Weights of a small CTC audio transcriber: 7000 steps.
Rows from block 7 of a small CTC audio transcriber, named by matrix and row number. Each number is 50 + 15 x the weight over its row's rms, rounded and kept within 0 to 99. All counts start at 0. After the name is the row's rms in percent of the matrix's.
After each channel's rows are labels from the 100 clips, of 14848, where the channel reaches its highest value: "strongest on" is what is common among them; "loudest" is the band of the loudest frequency at the time of the peak. Only what is clearly more common there than usual is listed. The data: read English sentences (LibriTTS-R).
# conv: pointwise conv (model.blocks.7.conv.weight, 320x320x1), inputs 240-319

conv.140 101:54 67 42 42 45 86 46 64 59 69 39 72 09 49 69 64 50 76 53 35 66 37 41 44 52 46 54 44 39 47 48 38 74 43 38 66 60 38 28 39 75 43 39 30 38 67 43 22 43 33 58 54 37 67 47 51 68 43 48 52 74 59 77 50 35 53 34 50 49 45 69 58 61 49 32 41 61 40 33 55
strongest on: the word "mr"; the word "mrs"; the word "said"
loudest: 2000 to 4000 Hz

conv.62 100:50 82 68 50 48 36 36 36 52 31 28 54 40 60 48 46 27 58 46 31 53 42 44 66 48 54 63 43 28 48 36 33 85 39 33 44 33 30 84 51 62 37 23 41 37 52 53 66 53 48 36 40 57 37 49 38 57 28 64 34 38 29 61 44 08 38 62 29 27 68 30 50 55 45 51 51 90 33 28 55
strongest on: the word "the"
loudest: 2000 to 4000 Hz

conv.249 098:31 52 32 80 27 34 24 65 53 52 31 42 67 68 55 38 29 30 80 42 28 37 65 57 49 43 47 41 36 58 62 51 29 53 33 47 24 68 59 13 34 13 50 50 72 57 59 48 52 33 78 22 39 53 50 38 65 58 31 52 42 35 29 42 71 45 41 58 49 35 22 66 39 41 63 53 58 30 57 62
strongest on: the word "what"
loudest: 500 to 1000 Hz

conv.289 101:53 59 56 48 32 62 60 83 61 73 24 20 52 29 62 30 51 33 40 53 57 46 41 64 64 41 48 28 62 46 50 25 53 61 52 68 58 35 46 55 43 81 40 55 31 32 46 53 28 21 75 97 47 55 48 31 34 28 47 34 41 31 37 54 71 35 61 60 46 46 49 34 71 17 45 79 59 68 56 29
strongest on: the word "you"; the word "i"; the word "not"
loudest: 2000 to 4000 Hz

conv.207 100:72 60 68 55 41 46 34 44 57 48 45 49 29 38 44 63 50 66 63 45 47 48 46 41 60 39 33 52 60 43 65 55 16 44 74 42 34 51 39 54 43 46 44 43 39 23 23 39 26 39 59 53 55 55 58 54 45 53 56 55 50 63 41 31 60 64 30 31 65 51 46 55 50 39 42 97 57 53 43 24
strongest on: the word "i"; the word "should"; the word "shall"
loudest: 250 to 500 Hz

conv.202 100:58 42 40 66 16 37 30 49 51 32 49 41 33 53 48 63 58 59 32 53 46 43 66 38 94 71 63 53 62 41 23 36 38 38 50 33 42 46 56 13 61 52 51 60 43 52 28 38 59 30 31 46 31 38 61 58 65 34 28 53 44 65 29 55 52 64 66 61 45 52 52 41 53 71 34 37 65 46 45 42
strongest on: the word "good"
loudest: 250 to 500 Hz

conv.260 102:53 76 64 67 49 51 32 36 61 47 37 34 63 58 53 32 49 37 41 65 50 53 63 53 40 31 36 19 24 45 51 43 75 40 24 64 44 57 42 42 43 62 51 89 64 59 40 53 34 37 52 44 13 25 64 55 52 48 24 68 51 12 47 62 84 37 20 73 51 61 55 59 38 36 55 40 43 32 37 39
strongest on: the word "there"; the word "is"; the word "that"
loudest: 250 to 500 Hz; 500 to 1000 Hz

conv.66 104:47 42 54 33 49 43 41 65 41 47 18 28 56 45 85 46 45 57 39 70 55 09 59 61 57 24 69 71 43 50 72 68 52 37 33 43 09 42 77 26 56 46 27 60 71 26 65 44 34 35 53 46 45 45 52 36 64 32 29 48 68 38 26 41 66 59 51 19 30 50 47 40 29 20 30 61 71 38 62 43
strongest on: the word "with"
loudest: 250 to 500 Hz

conv.246 101:38 65 35 53 66 38 40 69 38 44 49 58 47 23 55 37 42 23 38 45 45 42 27 43 29 52 62 46 31 62 55 68 23 47 45 47 40 35 10 63 31 38 53 57 65 23 55 51 45 59 44 71 58 29 70 59 55 68 42 77 59 17 35 48 52 63 38 48 50 55 41 33 36 37 73 38 61 50 48 21
strongest on: the word "himself"
loudest: 500 to 1000 Hz

conv.184 099:42 47 51 77 67 57 38 38 73 31 65 39 26 18 47 72 42 65 36 41 60 40 38 54 65 70 47 72 62 75 54 35 46 77 90 38 69 49 60 60 52 49 69 48 44 33 42 69 67 45 71 42 69 54 29 49 57 38 22 41 47 15 35 43 56 19 53 72 43 57 34 72 69 36 55 31 42 63 32 21
strongest on: the word "just"
loudest: 500 to 1000 Hz

conv.119 102:65 62 42 96 32 54 64 38 48 37 32 41 61 61 48 30 47 60 66 50 75 31 50 64 30 44 41 59 60 40 41 51 29 35 77 33 64 28 38 68 55 56 43 49 47 68 38 67 45 52 26 52 21 76 61 46 27 50 34 38 51 36 66 49 61 28 61 40 40 57 39 44 83 45 39 29 61 41 67 76
strongest on: the word "mr"
loudest: 2000 to 4000 Hz

conv.76 094:56 05 45 39 48 72 48 60 75 17 62 61 65 69 40 79 48 57 46 50 47 25 64 52 68 50 32 68 46 57 37 58 62 75 63 56 43 65 46 45 27 38 35 47 54 62 38 44 29 50 56 32 55 30 63 60 33 61 60 37 47 49 32 45 76 83 59 22 40 17 60 63 46 55 32 48 53 51 48 51
strongest on: the word "will"
loudest: 250 to 500 Hz

conv.231 105:62 60 54 67 50 59 77 46 69 73 58 45 61 88 37 76 73 37 34 46 37 24 42 36 51 45 26 81 72 41 41 48 43 58 56 41 64 43 45 54 67 51 37 50 73 61 32 25 39 37 65 68 29 56 44 34 56 48 41 50 23 24 65 38 54 28 67 37 39 56 54 52 49 43 38 50 21 19 35 26
strongest on: the word "came"
loudest: 250 to 500 Hz

conv.151 100:22 62 46 43 45 58 40 28 38 65 35 71 55 34 57 26 38 41 36 59 14 53 45 35 49 99 54 57 48 32 54 55 42 51 38 68 38 49 29 56 64 39 81 53 27 37 30 39 47 51 51 37 33 65 60 49 66 23 48 52 58 64 40 56 69 49 49 40 66 28 37 24 57 64 44 44 76 58 57 49
strongest on: the word "mr"
loudest: 4000 to 8000 Hz

conv.46 100:32 54 28 58 45 58 55 40 47 25 67 66 36 43 62 75 46 62 45 45 43 55 43 61 57 53 56 46 37 53 50 51 65 55 77 15 42 46 29 67 61 17 50 57 64 40 12 58 43 45 72 55 56 45 55 45 53 48 42 29 36 74 46 54 33 57 49 42 61 28 57 47 46 50 62 39 65 39 55 68
strongest on: the word "she"
loudest: 250 to 500 Hz

conv.173 101:64 44 53 37 64 31 22 41 55 37 25 41 38 30 45 26 30 30 33 41 43 60 62 16 72 38 28 44 19 70 70 78 29 46 49 24 59 47 60 55 47 52 38 38 60 40 38 73 36 34 46 33 56 23 49 36 56 32 29 59 21 45 64 29 61 51 19 42 60 56 36 57 68 43 48 50 88 58 58 33
strongest on: the word "little"
loudest: 250 to 500 Hz

conv.291 106:66 64 58 42 50 53 66 61 45 48 36 35 60 31 50 46 17 40 33 55 51 38 29 63 65 38 22 19 74 27 29 33 36 49 54 67 47 67 59 49 38 56 56 40 56 68 45 69 56 72 54 78 50 31 35 39 70 25 44 28 63 63 20 47 57 53 54 66 70 44 56 44 24 48 63 47 52 34 37 38
strongest on: the word "you"
loudest: 500 to 1000 Hz; 250 to 500 Hz

conv.162 100:36 43 43 59 56 63 42 60 23 53 61 41 73 46 74 34 45 07 40 70 45 60 36 41 24 57 76 45 66 45 40 38 58 28 34 44 36 72 58 50 45 65 38 28 39 43 10 52 35 59 61 69 56 51 50 70 45 56 45 34 49 31 43 34 46 35 46 34 63 36 49 50 37 59 59 57 50 51 49 17
strongest on: the word "i"; the word "should"
loudest: 2000 to 4000 Hz

conv.3 099:36 42 46 43 55 62 56 34 77 56 27 49 64 41 18 43 44 36 59 38 44 39 47 45 42 43 57 32 43 63 50 49 58 17 34 63 33 88 70 44 33 33 62 72 59 53 52 38 68 50 32 51 46 56 54 36 55 48 19 89 59 49 38 35 45 69 74 21 64 52 61 62 68 61 41 57 38 43 46 30
strongest on: the word "at"
loudest: 250 to 500 Hz

conv.123 103:67 54 38 73 60 46 54 76 78 61 45 28 68 55 58 63 73 59 65 30 31 44 63 59 48 37 37 55 58 64 50 47 19 43 39 48 33 81 63 70 61 48 46 39 53 46 59 51 73 53 45 21 70 61 44 41 54 62 53 23 55 76 36 36 56 58 43 26 44 62 74 34 41 21 55 71 51 58 64 73
strongest on: the word "not"
loudest: 500 to 1000 Hz

conv.150 103:52 68 50 52 63 55 30 77 52 63 20 55 34 30 81 81 70 82 49 49 50 60 43 73 22 49 33 60 37 53 41 24 50 80 50 13 34 31 52 48 70 37 56 28 66 42 09 45 45 56 36 40 44 86 57 68 38 46 42 50 50 30 38 63 38 66 59 62 63 32 59 62 36 60 40 72 59 59 61 57
strongest on: the word "little"
loudest: 250 to 500 Hz

conv.134 097:57 63 59 72 57 50 39 33 55 52 40 42 46 52 70 56 50 38 67 50 31 33 71 46 28 61 61 42 63 37 81 43 24 43 40 39 26 80 51 49 45 23 45 48 64 76 53 87 56 59 53 68 57 48 35 46 56 36 57 21 55 66 41 40 32 58 55 39 52 41 40 53 68 35 32 43 36 51 57 61
strongest on: the word "do"
loudest: 250 to 500 Hz

conv.118 099:65 55 43 40 34 59 39 69 34 45 13 27 60 63 62 44 24 07 59 59 58 42 83 51 29 41 42 59 51 56 40 62 52 55 44 51 12 68 82 42 96 41 48 76 54 65 71 40 52 52 43 57 57 48 45 56 56 52 59 38 49 32 47 85 45 43 43 61 44 44 48 68 42 41 29 64 20 56 32 42
strongest on: the word "with"
loudest: 250 to 500 Hz

conv.128 101:60 76 44 52 71 36 42 37 62 65 45 72 62 49 49 61 26 70 47 46 57 51 50 59 51 45 57 70 49 77 40 44 20 67 23 59 47 60 34 42 42 47 29 58 41 52 56 42 62 42 49 53 41 41 54 50 33 36 26 27 57 73 39 47 75 38 74 36 62 37 43 69 58 44 47 47 18 51 41 38
strongest on: the word "was"; the word "he"; the word "his"
loudest: 4000 to 8000 Hz

conv.169 099:72 60 55 60 31 65 32 65 52 45 41 42 50 37 31 58 43 44 36 64 39 64 53 60 26 38 66 40 68 50 17 39 44 30 60 65 46 61 77 65 18 42 45 42 48 50 23 41 53 57 20 38 61 37 34 42 27 54 46 52 58 68 37 60 33 46 57 36 28 43 40 50 56 48 46 63 63 84 36 60
strongest on: the word "i"
loudest: 2000 to 4000 Hz

conv.299 098:52 27 12 55 79 41 68 58 60 30 32 59 50 50 53 85 41 28 61 55 40 69 60 47 48 61 62 54 64 47 50 33 76 56 17 61 57 62 26 45 43 33 57 57 58 56 86 87 41 64 24 37 56 57 27 52 35 55 70 49 29 55 19 33 51 34 51 57 47 31 55 42 54 45 32 61 55 31 39 36
strongest on: the word "three"
loudest: 250 to 500 Hz

conv.263 099:34 07 29 44 55 61 65 34 93 62 45 44 36 68 62 70 64 68 54 25 53 28 35 66 52 27 53 54 39 38 59 53 33 07 36 64 47 63 39 42 44 41 33 65 48 61 46 39 62 42 70 64 18 69 76 62 54 62 59 46 33 11 37 27 48 43 89 25 34 46 70 47 44 42 62 36 55 48 43 32
strongest on: the word "not"
loudest: 500 to 1000 Hz

conv.26 099:48 63 55 64 42 30 59 52 18 62 68 25 42 66 37 64 51 61 54 39 37 54 60 34 41 49 51 61 61 58 47 47 43 26 34 54 36 57 42 65 74 75 46 42 53 40 73 18 62 33 74 62 77 57 33 32 53 26 88 51 51 59 61 33 49 53 22 24 67 63 59 37 52 55 46 31 46 73 40 36
strongest on: the word "great"
loudest: 250 to 500 Hz

conv.233 100:45 55 59 53 29 50 15 31 50 60 31 70 34 50 35 61 65 46 69 44 44 56 42 52 52 68 61 38 52 40 49 42 37 22 41 69 33 27 45 52 75 17 31 42 24 62 55 33 39 24 71 63 41 71 56 47 47 11 69 92 30 39 55 60 52 52 61 47 43 59 55 42 61 37 48 48 65 28 27 31
strongest on: the word "the"
loudest: 250 to 500 Hz

conv.90 105:52 68 57 50 42 16 47 37 34 74 38 60 76 57 17 65 62 27 56 54 70 50 47 81 41 32 48 46 62 64 58 35 28 52 43 34 49 54 22 54 39 28 36 30 26 42 20 39 36 51 68 57 28 72 26 39 60 26 54 50 36 46 58 47 45 38 30 52 77 35 53 43 55 64 46 59 48 38 45 56
strongest on: the word "little"
loudest: 250 to 500 Hz

conv.149 086:53 49 40 45 42 51 26 49 44 48 60 32 49 70 49 45 87 54 52 49 00 54 42 57 52 51 48 39 50 50 40 57 50 62 51 48 54 65 71 64 69 52 18 44 72 47 53 56 41 37 57 59 36 41 54 34 64 46 52 78 40 38 60 49 53 34 44 52 59 19 40 43 57 36 54 38 38 59 40 62
strongest on: the word "the"
loudest: 250 to 500 Hz

conv.120 101:38 42 55 64 36 61 57 54 24 60 58 44 55 75 41 40 51 50 23 34 30 37 74 41 67 44 49 16 44 87 48 42 59 61 46 52 26 40 25 28 43 37 46 60 43 38 57 33 39 54 60 35 60 59 31 34 53 62 13 76 45 46 71 59 33 23 62 36 72 35 68 73 32 50 56 57 64 47 44 64
strongest on: the word "was"; the word "he"
loudest: 250 to 500 Hz

conv.136 098:60 32 31 37 28 51 49 51 31 46 25 67 57 67 46 74 30 62 51 31 39 43 56 57 60 78 52 86 43 29 75 60 80 70 54 35 15 48 46 37 31 31 43 71 65 47 53 44 38 63 42 30 39 79 63 35 50 48 46 47 43 35 49 38 37 64 62 35 57 43 67 50 30 47 28 43 99 33 38 50
strongest on: the word "said"
loudest: 500 to 1000 Hz

conv.160 098:59 49 52 54 28 41 82 54 47 51 58 50 52 17 66 37 58 43 39 58 30 43 51 50 73 61 31 45 52 65 30 39 44 36 71 44 69 48 38 46 56 54 25 64 36 66 49 34 62 41 66 53 45 47 51 59 32 46 47 37 34 53 47 70 51 42 61 33 64 40 53 26 55 42 44 57 40 35 26 42
strongest on: the word "but"
loudest: 250 to 500 Hz

conv.247 102:20 63 61 49 62 82 71 31 65 35 34 46 19 45 82 61 61 61 54 49 62 34 44 39 58 82 52 51 34 49 79 52 58 44 13 88 34 45 49 49 44 45 43 26 86 44 55 43 40 57 35 32 38 62 26 57 54 48 47 46 61 48 71 29 57 68 42 47 54 39 57 61 57 55 67 43 68 55 43 42
strongest on: the word "said"; the word "he"
loudest: 500 to 1000 Hz

conv.296 102:59 69 59 62 26 71 60 22 43 25 65 22 55 72 31 56 60 44 26 29 59 43 27 62 45 43 49 63 37 58 54 37 16 45 60 49 16 44 33 54 47 53 36 81 28 60 40 77 57 57 59 59 70 53 35 68 30 32 44 48 41 43 44 47 35 59 56 20 50 42 90 70 55 27 57 64 41 48 26 50
strongest on: text has "what"
loudest: 500 to 1000 Hz

conv.192 101:67 57 33 63 46 40 65 45 56 58 44 53 53 39 47 34 53 70 66 78 65 59 68 62 63 54 50 37 62 39 53 43 52 64 11 34 49 36 27 38 49 36 46 69 62 73 27 31 38 61 39 60 17 37 43 73 61 62 50 45 29 64 78 61 52 33 60 55 30 32 34 66 40 39 08 36 69 66 63 22
strongest on: the word "was"; the word "him"
loudest: 250 to 500 Hz

conv.164 099:75 56 47 40 67 55 32 69 50 45 47 52 77 50 70 45 67 54 60 52 67 69 66 30 58 58 54 49 38 57 64 71 80 29 41 53 52 58 55 59 66 42 34 61 57 33 58 55 25 34 35 26 27 37 57 69 78 54 50 73 51 59 66 18 50 48 27 15 33 45 52 37 56 55 42 45 46 57 34 47
strongest on: the word "such"
loudest: 2000 to 4000 Hz

conv.314 103:36 49 33 64 51 34 51 44 44 49 38 34 56 53 46 47 46 57 56 42 35 49 45 53 36 46 58 68 38 42 58 53 68 40 37 28 33 48 42 42 58 51 51 34 52 50 66 48 27 30 62 59 44 44 53 21 69 42 39 81 43 32 52 52 49 20 54 39 78 40 68 50 39 27 48 55 69 48 58 53
strongest on: the word "that"
loudest: 250 to 500 Hz

conv.18 098:36 55 49 26 46 66 65 30 23 31 31 42 50 61 31 44 60 51 43 39 40 67 60 56 37 26 78 57 36 50 52 80 46 51 54 66 40 27 70 44 22 46 57 73 50 61 31 43 62 43 64 39 66 46 50 36 46 49 53 48 40 59 48 52 69 69 26 40 61 58 42 65 46 40 43 97 47 73 43 39
strongest on: the word "she"; the word "i"; the word "said"
loudest: 2000 to 4000 Hz

conv.244 100:73 48 01 67 42 24 50 59 30 51 28 44 26 86 43 46 52 63 57 31 59 54 39 72 51 80 39 41 51 40 58 39 62 45 74 31 42 54 66 49 32 51 33 51 57 38 36 72 50 53 37 46 33 66 51 39 40 72 37 30 35 99 34 21 34 66 39 56 17 61 39 51 67 44 21 62 36 37 20 58
strongest on: the word "no"
loudest: 250 to 500 Hz

conv.49 099:45 33 47 24 30 51 47 48 38 37 46 44 54 45 38 42 30 22 74 42 36 31 40 54 75 45 10 24 62 46 18 18 39 50 57 53 38 46 26 57 59 48 49 51 31 57 50 21 16 32 48 50 23 65 31 35 78 55 30 56 66 69 10 39 47 37 60 47 49 23 20 49 79 45 54 59 53 41 69 47
strongest on: the word "i"; the word "have"
loudest: 500 to 1000 Hz

conv.198 102:56 47 55 96 69 46 41 50 54 63 27 46 61 49 46 30 38 48 56 29 60 53 60 36 42 21 32 55 64 42 51 71 41 56 54 29 31 62 50 24 57 28 41 11 73 36 37 74 30 53 65 34 64 21 56 38 42 28 32 49 42 59 46 50 64 53 25 39 57 53 59 69 39 45 55 35 30 47 55 29
strongest on: the word "be"
loudest: 250 to 500 Hz

conv.290 098:33 56 34 43 63 51 46 44 64 54 34 74 42 74 37 68 48 61 53 62 48 24 46 34 20 32 32 39 76 38 28 80 17 56 33 42 51 73 60 68 66 44 61 49 57 54 38 73 36 34 45 49 19 47 23 52 47 36 64 53 45 62 41 68 56 59 35 13 49 48 75 58 82 57 68 87 26 50 42 73
strongest on: the word "little"
loudest: 250 to 500 Hz

conv.145 102:47 42 57 45 29 85 55 54 54 47 39 31 76 48 37 47 52 64 59 20 42 39 72 26 64 51 32 17 50 39 43 30 49 37 56 79 42 59 81 35 79 15 65 54 84 65 84 55 44 16 26 22 22 55 62 35 42 41 48 57 45 50 49 44 42 70 68 50 61 60 36 74 58 56 60 26 43 50 25 24
strongest on: the word "were"
loudest: 250 to 500 Hz

conv.171 102:33 56 28 58 69 35 67 55 40 23 26 47 32 81 53 29 47 48 50 32 25 37 30 43 54 55 52 47 19 25 32 38 34 30 42 56 47 66 67 44 36 67 72 44 45 66 36 55 50 56 69 28 25 44 47 39 39 35 85 45 80 52 73 54 59 48 55 45 30 46 78 49 57 43 77 58 52 51 54 68
strongest on: the word "make"
loudest: 250 to 500 Hz

conv.102 103:67 46 46 68 55 41 45 17 35 47 34 34 32 20 49 67 48 27 64 49 54 69 47 34 46 44 43 47 44 54 60 57 82 53 54 32 39 77 79 59 27 18 40 17 78 57 58 48 38 33 69 46 55 35 43 65 59 67 42 58 58 30 38 43 83 43 36 61 64 45 55 43 54 51 47 63 81 36 77 43
strongest on: the word "should"
loudest: 2000 to 4000 Hz