A small CTC audio transcriber, trained from scratch.
Model: log mel input, arch tdnn, norm batchnorm, activation relu, depths [10], widths [320].
Training: 7000 steps, batches of 256.
Rows from block 2 of a small CTC audio transcriber, named by matrix and row number. Each number is 50 + 10 x the weight over its row's rms, rounded and kept within 0 to 99. All counts start at 0.
After each channel's rows are labels from the 100 clips, of 14848, where the channel reaches its highest value: "responds to" is what is common among them; "loudest band" is the band of the loudest frequency at the time of the peak. Only what is clearly more common there than usual is listed. The data: read English sentences (LibriTTS-R).
# conv: width-5 conv, dilation 2 (model.blocks.2.conv.weight, 320x320x5, each kernel summed), inputs 240-319

conv.125:45 56 70 36 56 43 55 40 48 52 55 55 46 58 47 55 34 46 45 56 35 42 42 42 58 51 72 31 49 48 44 63 70 58 36 34 55 48 48 41 48 38 39 42 43 54 52 58 66 62 66 34 48 37 57 33 47 35 67 47 53 60 67 39 50 34 31 48 49 40 35 47 58 45 56 72 43 31 42 48
responds to: voice: female
loudest band: 4000 to 8000 Hz

conv.164:74 52 46 35 57 44 48 51 40 69 48 34 55 42 53 40 46 56 54 36 50 59 34 52 54 45 35 61 45 47 63 39 32 62 45 45 63 71 85 48 40 55 40 38 54 58 47 34 57 51 44 42 60 66 54 42 55 56 64 60 59 64 47 56 53 51 55 42 43 48 63 59 52 51 54 37 46 52 51 44
responds to: voice: male
loudest band: 250 to 500 Hz

conv.220:64 52 52 60 35 45 38 38 51 56 36 40 51 52 48 25 59 41 56 54 54 41 54 45 46 52 54 40 31 71 57 59 54 45 54 28 55 39 54 34 41 33 57 53 54 43 43 51 51 65 63 71 30 48 58 37 48 54 35 58 52 53 46 57 31 36 51 58 43 59 41 57 52 53 26 42 42 52 54 40
responds to: voice: male
loudest band: 250 to 500 Hz

conv.298:74 64 42 40 54 56 54 55 49 53 53 58 41 50 46 75 60 51 46 56 38 54 50 51 50 43 47 52 51 53 47 61 42 52 46 37 65 56 43 48 62 49 43 39 39 79 52 37 48 49 42 77 69 50 52 58 60 44 56 58 67 44 36 71 40 48 42 50 63 44 52 45 45 52 59 50 38 48 52 50
responds to: voice: female; the word "she"
loudest band: 250 to 500 Hz

conv.137:49 37 49 27 41 48 54 34 64 32 61 42 64 43 50 41 60 47 48 36 54 45 69 54 55 71 68 45 46 58 58 62 67 52 37 42 39 59 35 58 43 56 50 64 44 41 56 51 34 66 35 49 27 66 52 40 57 45 47 48 41 41 46 52 49 42 47 43 52 47 44 38 55 44 45 61 60 56 46 39
responds to: voice: male
loudest band: 250 to 500 Hz

conv.309:58 77 41 55 44 53 45 53 49 35 44 50 71 57 39 51 45 33 59 67 49 51 47 47 42 36 51 52 49 47 57 50 63 57 40 51 61 69 51 40 35 45 68 45 61 44 50 54 55 35 47 43 38 39 48 33 35 59 27 68 58 31 40 56 42 49 45 63 65 48 58 36 45 46 52 61 56 54 41 56
responds to: voice: female
loudest band: 250 to 500 Hz; 500 to 1000 Hz

conv.126:51 49 48 65 37 42 43 32 42 61 26 38 57 42 71 37 60 52 31 55 28 50 63 46 53 58 66 72 48 41 33 51 43 42 41 43 48 53 51 53 50 55 43 36 73 47 71 41 52 50 39 57 61 47 51 49 45 42 56 34 44 51 41 56 33 44 52 43 29 55 42 58 67 60 65 45 42 68 35 44
responds to: voice: female
loudest band: 250 to 500 Hz

conv.12:41 55 46 47 57 65 48 68 54 52 52 46 47 58 41 29 47 56 48 41 59 52 70 40 44 48 46 56 65 38 51 60 60 60 68 47 43 39 59 42 47 55 54 46 49 54 48 60 62 48 51 52 62 49 48 62 39 51 27 48 61 46 44 42 52 49 49 52 52 63 60 55 30 51 50 42 70 52 40 32
responds to: voice: male
loudest band: 250 to 500 Hz

conv.85:48 45 49 55 61 43 51 46 41 52 50 50 45 32 49 56 63 36 41 45 57 42 61 58 37 28 38 55 55 58 46 41 41 53 43 42 49 52 45 42 61 33 61 37 56 45 50 48 47 23 37 47 65 49 45 37 72 60 60 47 39 50 43 65 41 47 39 35 52 53 45 52 44 45 39 36 34 48 40 36
responds to: voice: male
loudest band: 2000 to 4000 Hz

conv.306:57 44 48 39 45 63 39 34 42 47 45 46 50 51 46 49 44 48 44 44 44 45 78 34 40 37 62 56 57 54 68 61 38 43 60 25 46 53 48 50 42 42 70 50 53 56 44 54 45 41 37 51 48 53 44 53 52 60 69 70 56 49 51 53 47 63 48 40 49 29 54 46 27 32 47 60 60 39 61 56
responds to: voice: male
loudest band: 250 to 500 Hz

conv.5:52 52 60 65 60 55 64 58 72 64 38 52 51 40 36 58 48 48 56 40 49 61 58 58 31 36 55 48 24 55 50 60 47 55 62 40 53 35 51 44 56 65 40 57 61 57 48 34 40 31 60 70 52 54 51 55 41 51 61 47 63 51 57 41 69 39 50 42 53 45 51 42 39 41 43 55 48 44 40 38
responds to: voice: male
loudest band: 4000 to 8000 Hz