From a checkpoint of a small CTC audio transcriber.
Training: soap at rate 0.0027, 7000 steps.
Rows from block 2 of a small CTC audio transcriber, named by matrix and row number. Each number is 128 + 24 x the weight over its row's rms, rounded and kept within 0 to 255. All counts start at 0. Numbers have three digits each.
After each channel's rows are labels from the 100 clips, of 14848, where the channel reaches its highest value: "top examples" is what is common among them. Only what is clearly more common there than usual is listed. The data: read English sentences (LibriTTS-R). In brackets: how many of the 100.
# conv: width-5 conv, dilation 2 (model.blocks.2.conv.weight, 320x320x5, each kernel summed), inputs 240-319

conv.51:118145113129083108102106153088155122139138150132081103155121185124083119116127162122091143070129137127083136121107143156138090123104114137109113131158117136108146133119094152153115147126130095103120136155115138095067138106141123126109127156
top examples: the word "asked" (28)

conv.73:119156110133173106126132110112131103106155092133165133156115156117155134157126126140135070135122091117108125074106132123143134110160162135142096158126128082158159113173166131133106089138117104137132130162095137142150124124184115117110120145
top examples: voice: male (79)

conv.68:114132121149119119103129101100095112119146140104126094109115090097120101142114113117143091118131115121151152150164105100104105117090145104125115134100134120079162150174101125096100127125132090125146140101091102129086137185128066160130119157
top examples: the word "not" (31); the word "with" (26)

conv.189:088130148130088141166104126149073115107141110129148137115128112126178132155138127086095121145126157133125136114139135132143150150124169110171136135120183178084077140114094141113141133115123141157135151156129157144150126122145140143127097095
top examples: the word "for" (26)

conv.308:121160141130167137129115112118112157112120162094111104110140151132162129128149114101122117121084128145152123105133178076131180113133131145121114091149152117113091135081128115122121129139161141123158138142095129119150135137113119118141147107
top examples: voice: female (87)

conv.98:143108082156122089094068132072156127116113092133154093171164111121145092099122068125096142134126143073140102109090134123141141156144117132146083095155065136119162105137105137121149098096080078132088130121101151127105147140120112147127185123
top examples: the word "you" (46)

conv.291:183135131120143133168097118106134156124124134144114163114140111108099130115158106134113120144150147133109131161128143070131092144114105130124131117206130155048108148129119146109153137139133173134110117115132135101108150161148115141135087115
top examples: the word "said" (28)

conv.284:069160126143106116099144172113155158140105092146137110127132183147149152077169135148150178123108109120149174155105093071125118167101118091114148117117105126093164103079134127137169123126128112140163122121170097094103150118109114136134141082
top examples: the word "is" (30)

conv.242:112120105109066113121159129115152093159116122147101170100134139174096072134150107130152151152104110124120153133121130120118147099105147124134134161118164126119140148119107102091106092113130118091153142104099135150121128120111122116174097085
top examples: the word "i" (52)

conv.254:163138133129121081127131134186130160112136137140127161153110125128108097122111115150129080130087117127141102157119123156142131172175143119073095153184125126098114136089160106122137146144142108123146124142153122114057123125079142126131118108
top examples: voice: male (96); the word "was" (41)

conv.60:165171114139126115121131136123116109080089178168139115142093129148140143133117099162110154150148127132096112127113129065149148141118105137128115096154087175127149121131137107139125120163141177104136125128090105152091122130126073136146119110
top examples: the word "it" (37)

conv.201:121153107111096143118104158117121150122110135088153110175122132167132133083133133149137109138138125085126138096155150149178166111099136142133096120167122115127128122132112114103169110146124066121160135145117136115126143110139078125113145137
top examples: the word "about" (25)

conv.278:160145142133107129140149121110122169154121095166146131169121114131127128092106125136138096115151151129141109137072126163158176130154086129119164111114164157099112160141145079104111130090115082114122148108092101156094108128117126112160117133
top examples: the word "said" (25)

conv.285:149092151086112152150146100150182125074141137149075070097142109096095125138136137105139121099130132122103117122141113178112155105115108137135128124111149126163184127146113121135122130152130110146156147094117116142100082154100128126131113103
top examples: the word "she" (50)

conv.280:125113106170135131114143117132137127174136090111120185125079103170143131133150129136140104131089121150120124124124123109159115174098158102083092135119151119112123098124121136106144155117145122125138142108143108155137134122125148114130132123
top examples: the word "i" (43)

conv.52:100112093082160119169129126133115149136167147101133121142126144139148140074139136135129119124128168116136120139138103090158161130145144117155113094133084124129122142090123173137132150125124124095108132164140150145127075119157133191111099104
top examples: voice: female (79)

conv.88:110181125145112176131168118146134067170086104121095155137135149111105121128184091108093164142089158109122111117146083120092109135133106103086151145156110109095168100169114106121110159116180142124054116166137135139151131120144096164115147150
top examples: the word "you" (63)

conv.226:149110113121137122102119141127100137111092138086184146136132109137145165121145136137139131106126137132103139117085142097129142130143132132088152140110096139132118103162142163092174108153077128109132184156145123080099136160139114107126075135
top examples: the word "was" (41)

conv.261:116125093092137141110123122098121114168150108111152120149129062161132181106116145132102089162116122123139190149137120144122117099115103146127118147124100108096140115123157110153136121124139142082140160155160093173144156137103125121126157129
top examples: the word "he" (42); the word "you" (41)

conv.301:133107141111134136101119107124117135103127110111115123080090098106140149106128098123135129130127102107131113108094127107126126082141132112145099141105137127128116108134132116103106137140132094103114131119124069150176098106119155114110135120
top examples: the word "she" (29)

conv.184:112130100102175102106180110097110118145109152073072120131085138084097108124152146143123146116119150103117146157109136096103132131151134079125151129107122137113072136089109115122149123088145083105147127100116152122100098132117084149120077125
top examples: the word "if" (32)

conv.235:160096129132108105145114175126123118088128136134096144123138111132136164090071128135108123138115099098127130118131129091105140134139100155146117130104088102118136130119080117121109096131120144150124144105155139127106143086130182137100065102
top examples: the word "have" (31)

conv.123:170127134130138091158135183142154126157150130127140152067121113143135106135136094112174128121143174103102127165129130092124120139138102093142144129175168106164148147085109118144119136154142114143093136114122117145117166172098150151135101121
top examples: the word "the" (76)

conv.69:148146121127155129119114181154156135123144130120110148117126089111115153116109118122141146130128109149170122161165082110131151094150115125118130166111122179136139130127140134152135160104107107135168113139147113109132116132141112097114116158
top examples: voice: male (84)

conv.62:134138140110138124115126149111132181161129121140125141131152098123120130092087154154117150091164128140123137107080136113118117128181133161120139122101128155116141146138104105109165126108101100103169121110107104142102109087137164124142123110
top examples: the word "but" (29)

conv.216:146127117075116157147120126123144092148102156137091113104136105097110160112154141104086103110115091125118198109187132132132149153145153162113131121157134124069122123119115164160106156143149128150149136134117134094133141153107105127202107098
top examples: the word "i" (43)

conv.8:122108086185107111099143147114102125082108142130164117129081115133166113120090103136115096129126127122116151146105114144132143125151145127116089108107109104165088132138129153081110146154093118083140108107106126138117123089155098154139104116
top examples: voice: male (73)

conv.111:184099118087161128172112114087139146089135132140108089131090098132135132153107111113132135101095147129143138118113143081117146115141100146146093118133140136144163125122131143076156144132143141095104165156111159131104150179127095097133095107
top examples: the word "was" (34)

conv.217:143071114100108139137152139166184118116117114160151156077116145104144094144110133111157126133113109174128091107122145090116095114108137119110140140134151130124142112169135134098131135065095154114140149121151137094175122169148134128101154139
top examples: the word "be" (36)

conv.19:158152119145168118156062126132094105134081134132120121109157089157120125127157170125136124094142120133143106106141150145136131125093157109134136123128121114119140176127148110118106098108166116133090085140087162142184143115098121156117151139
top examples: voice: male (96)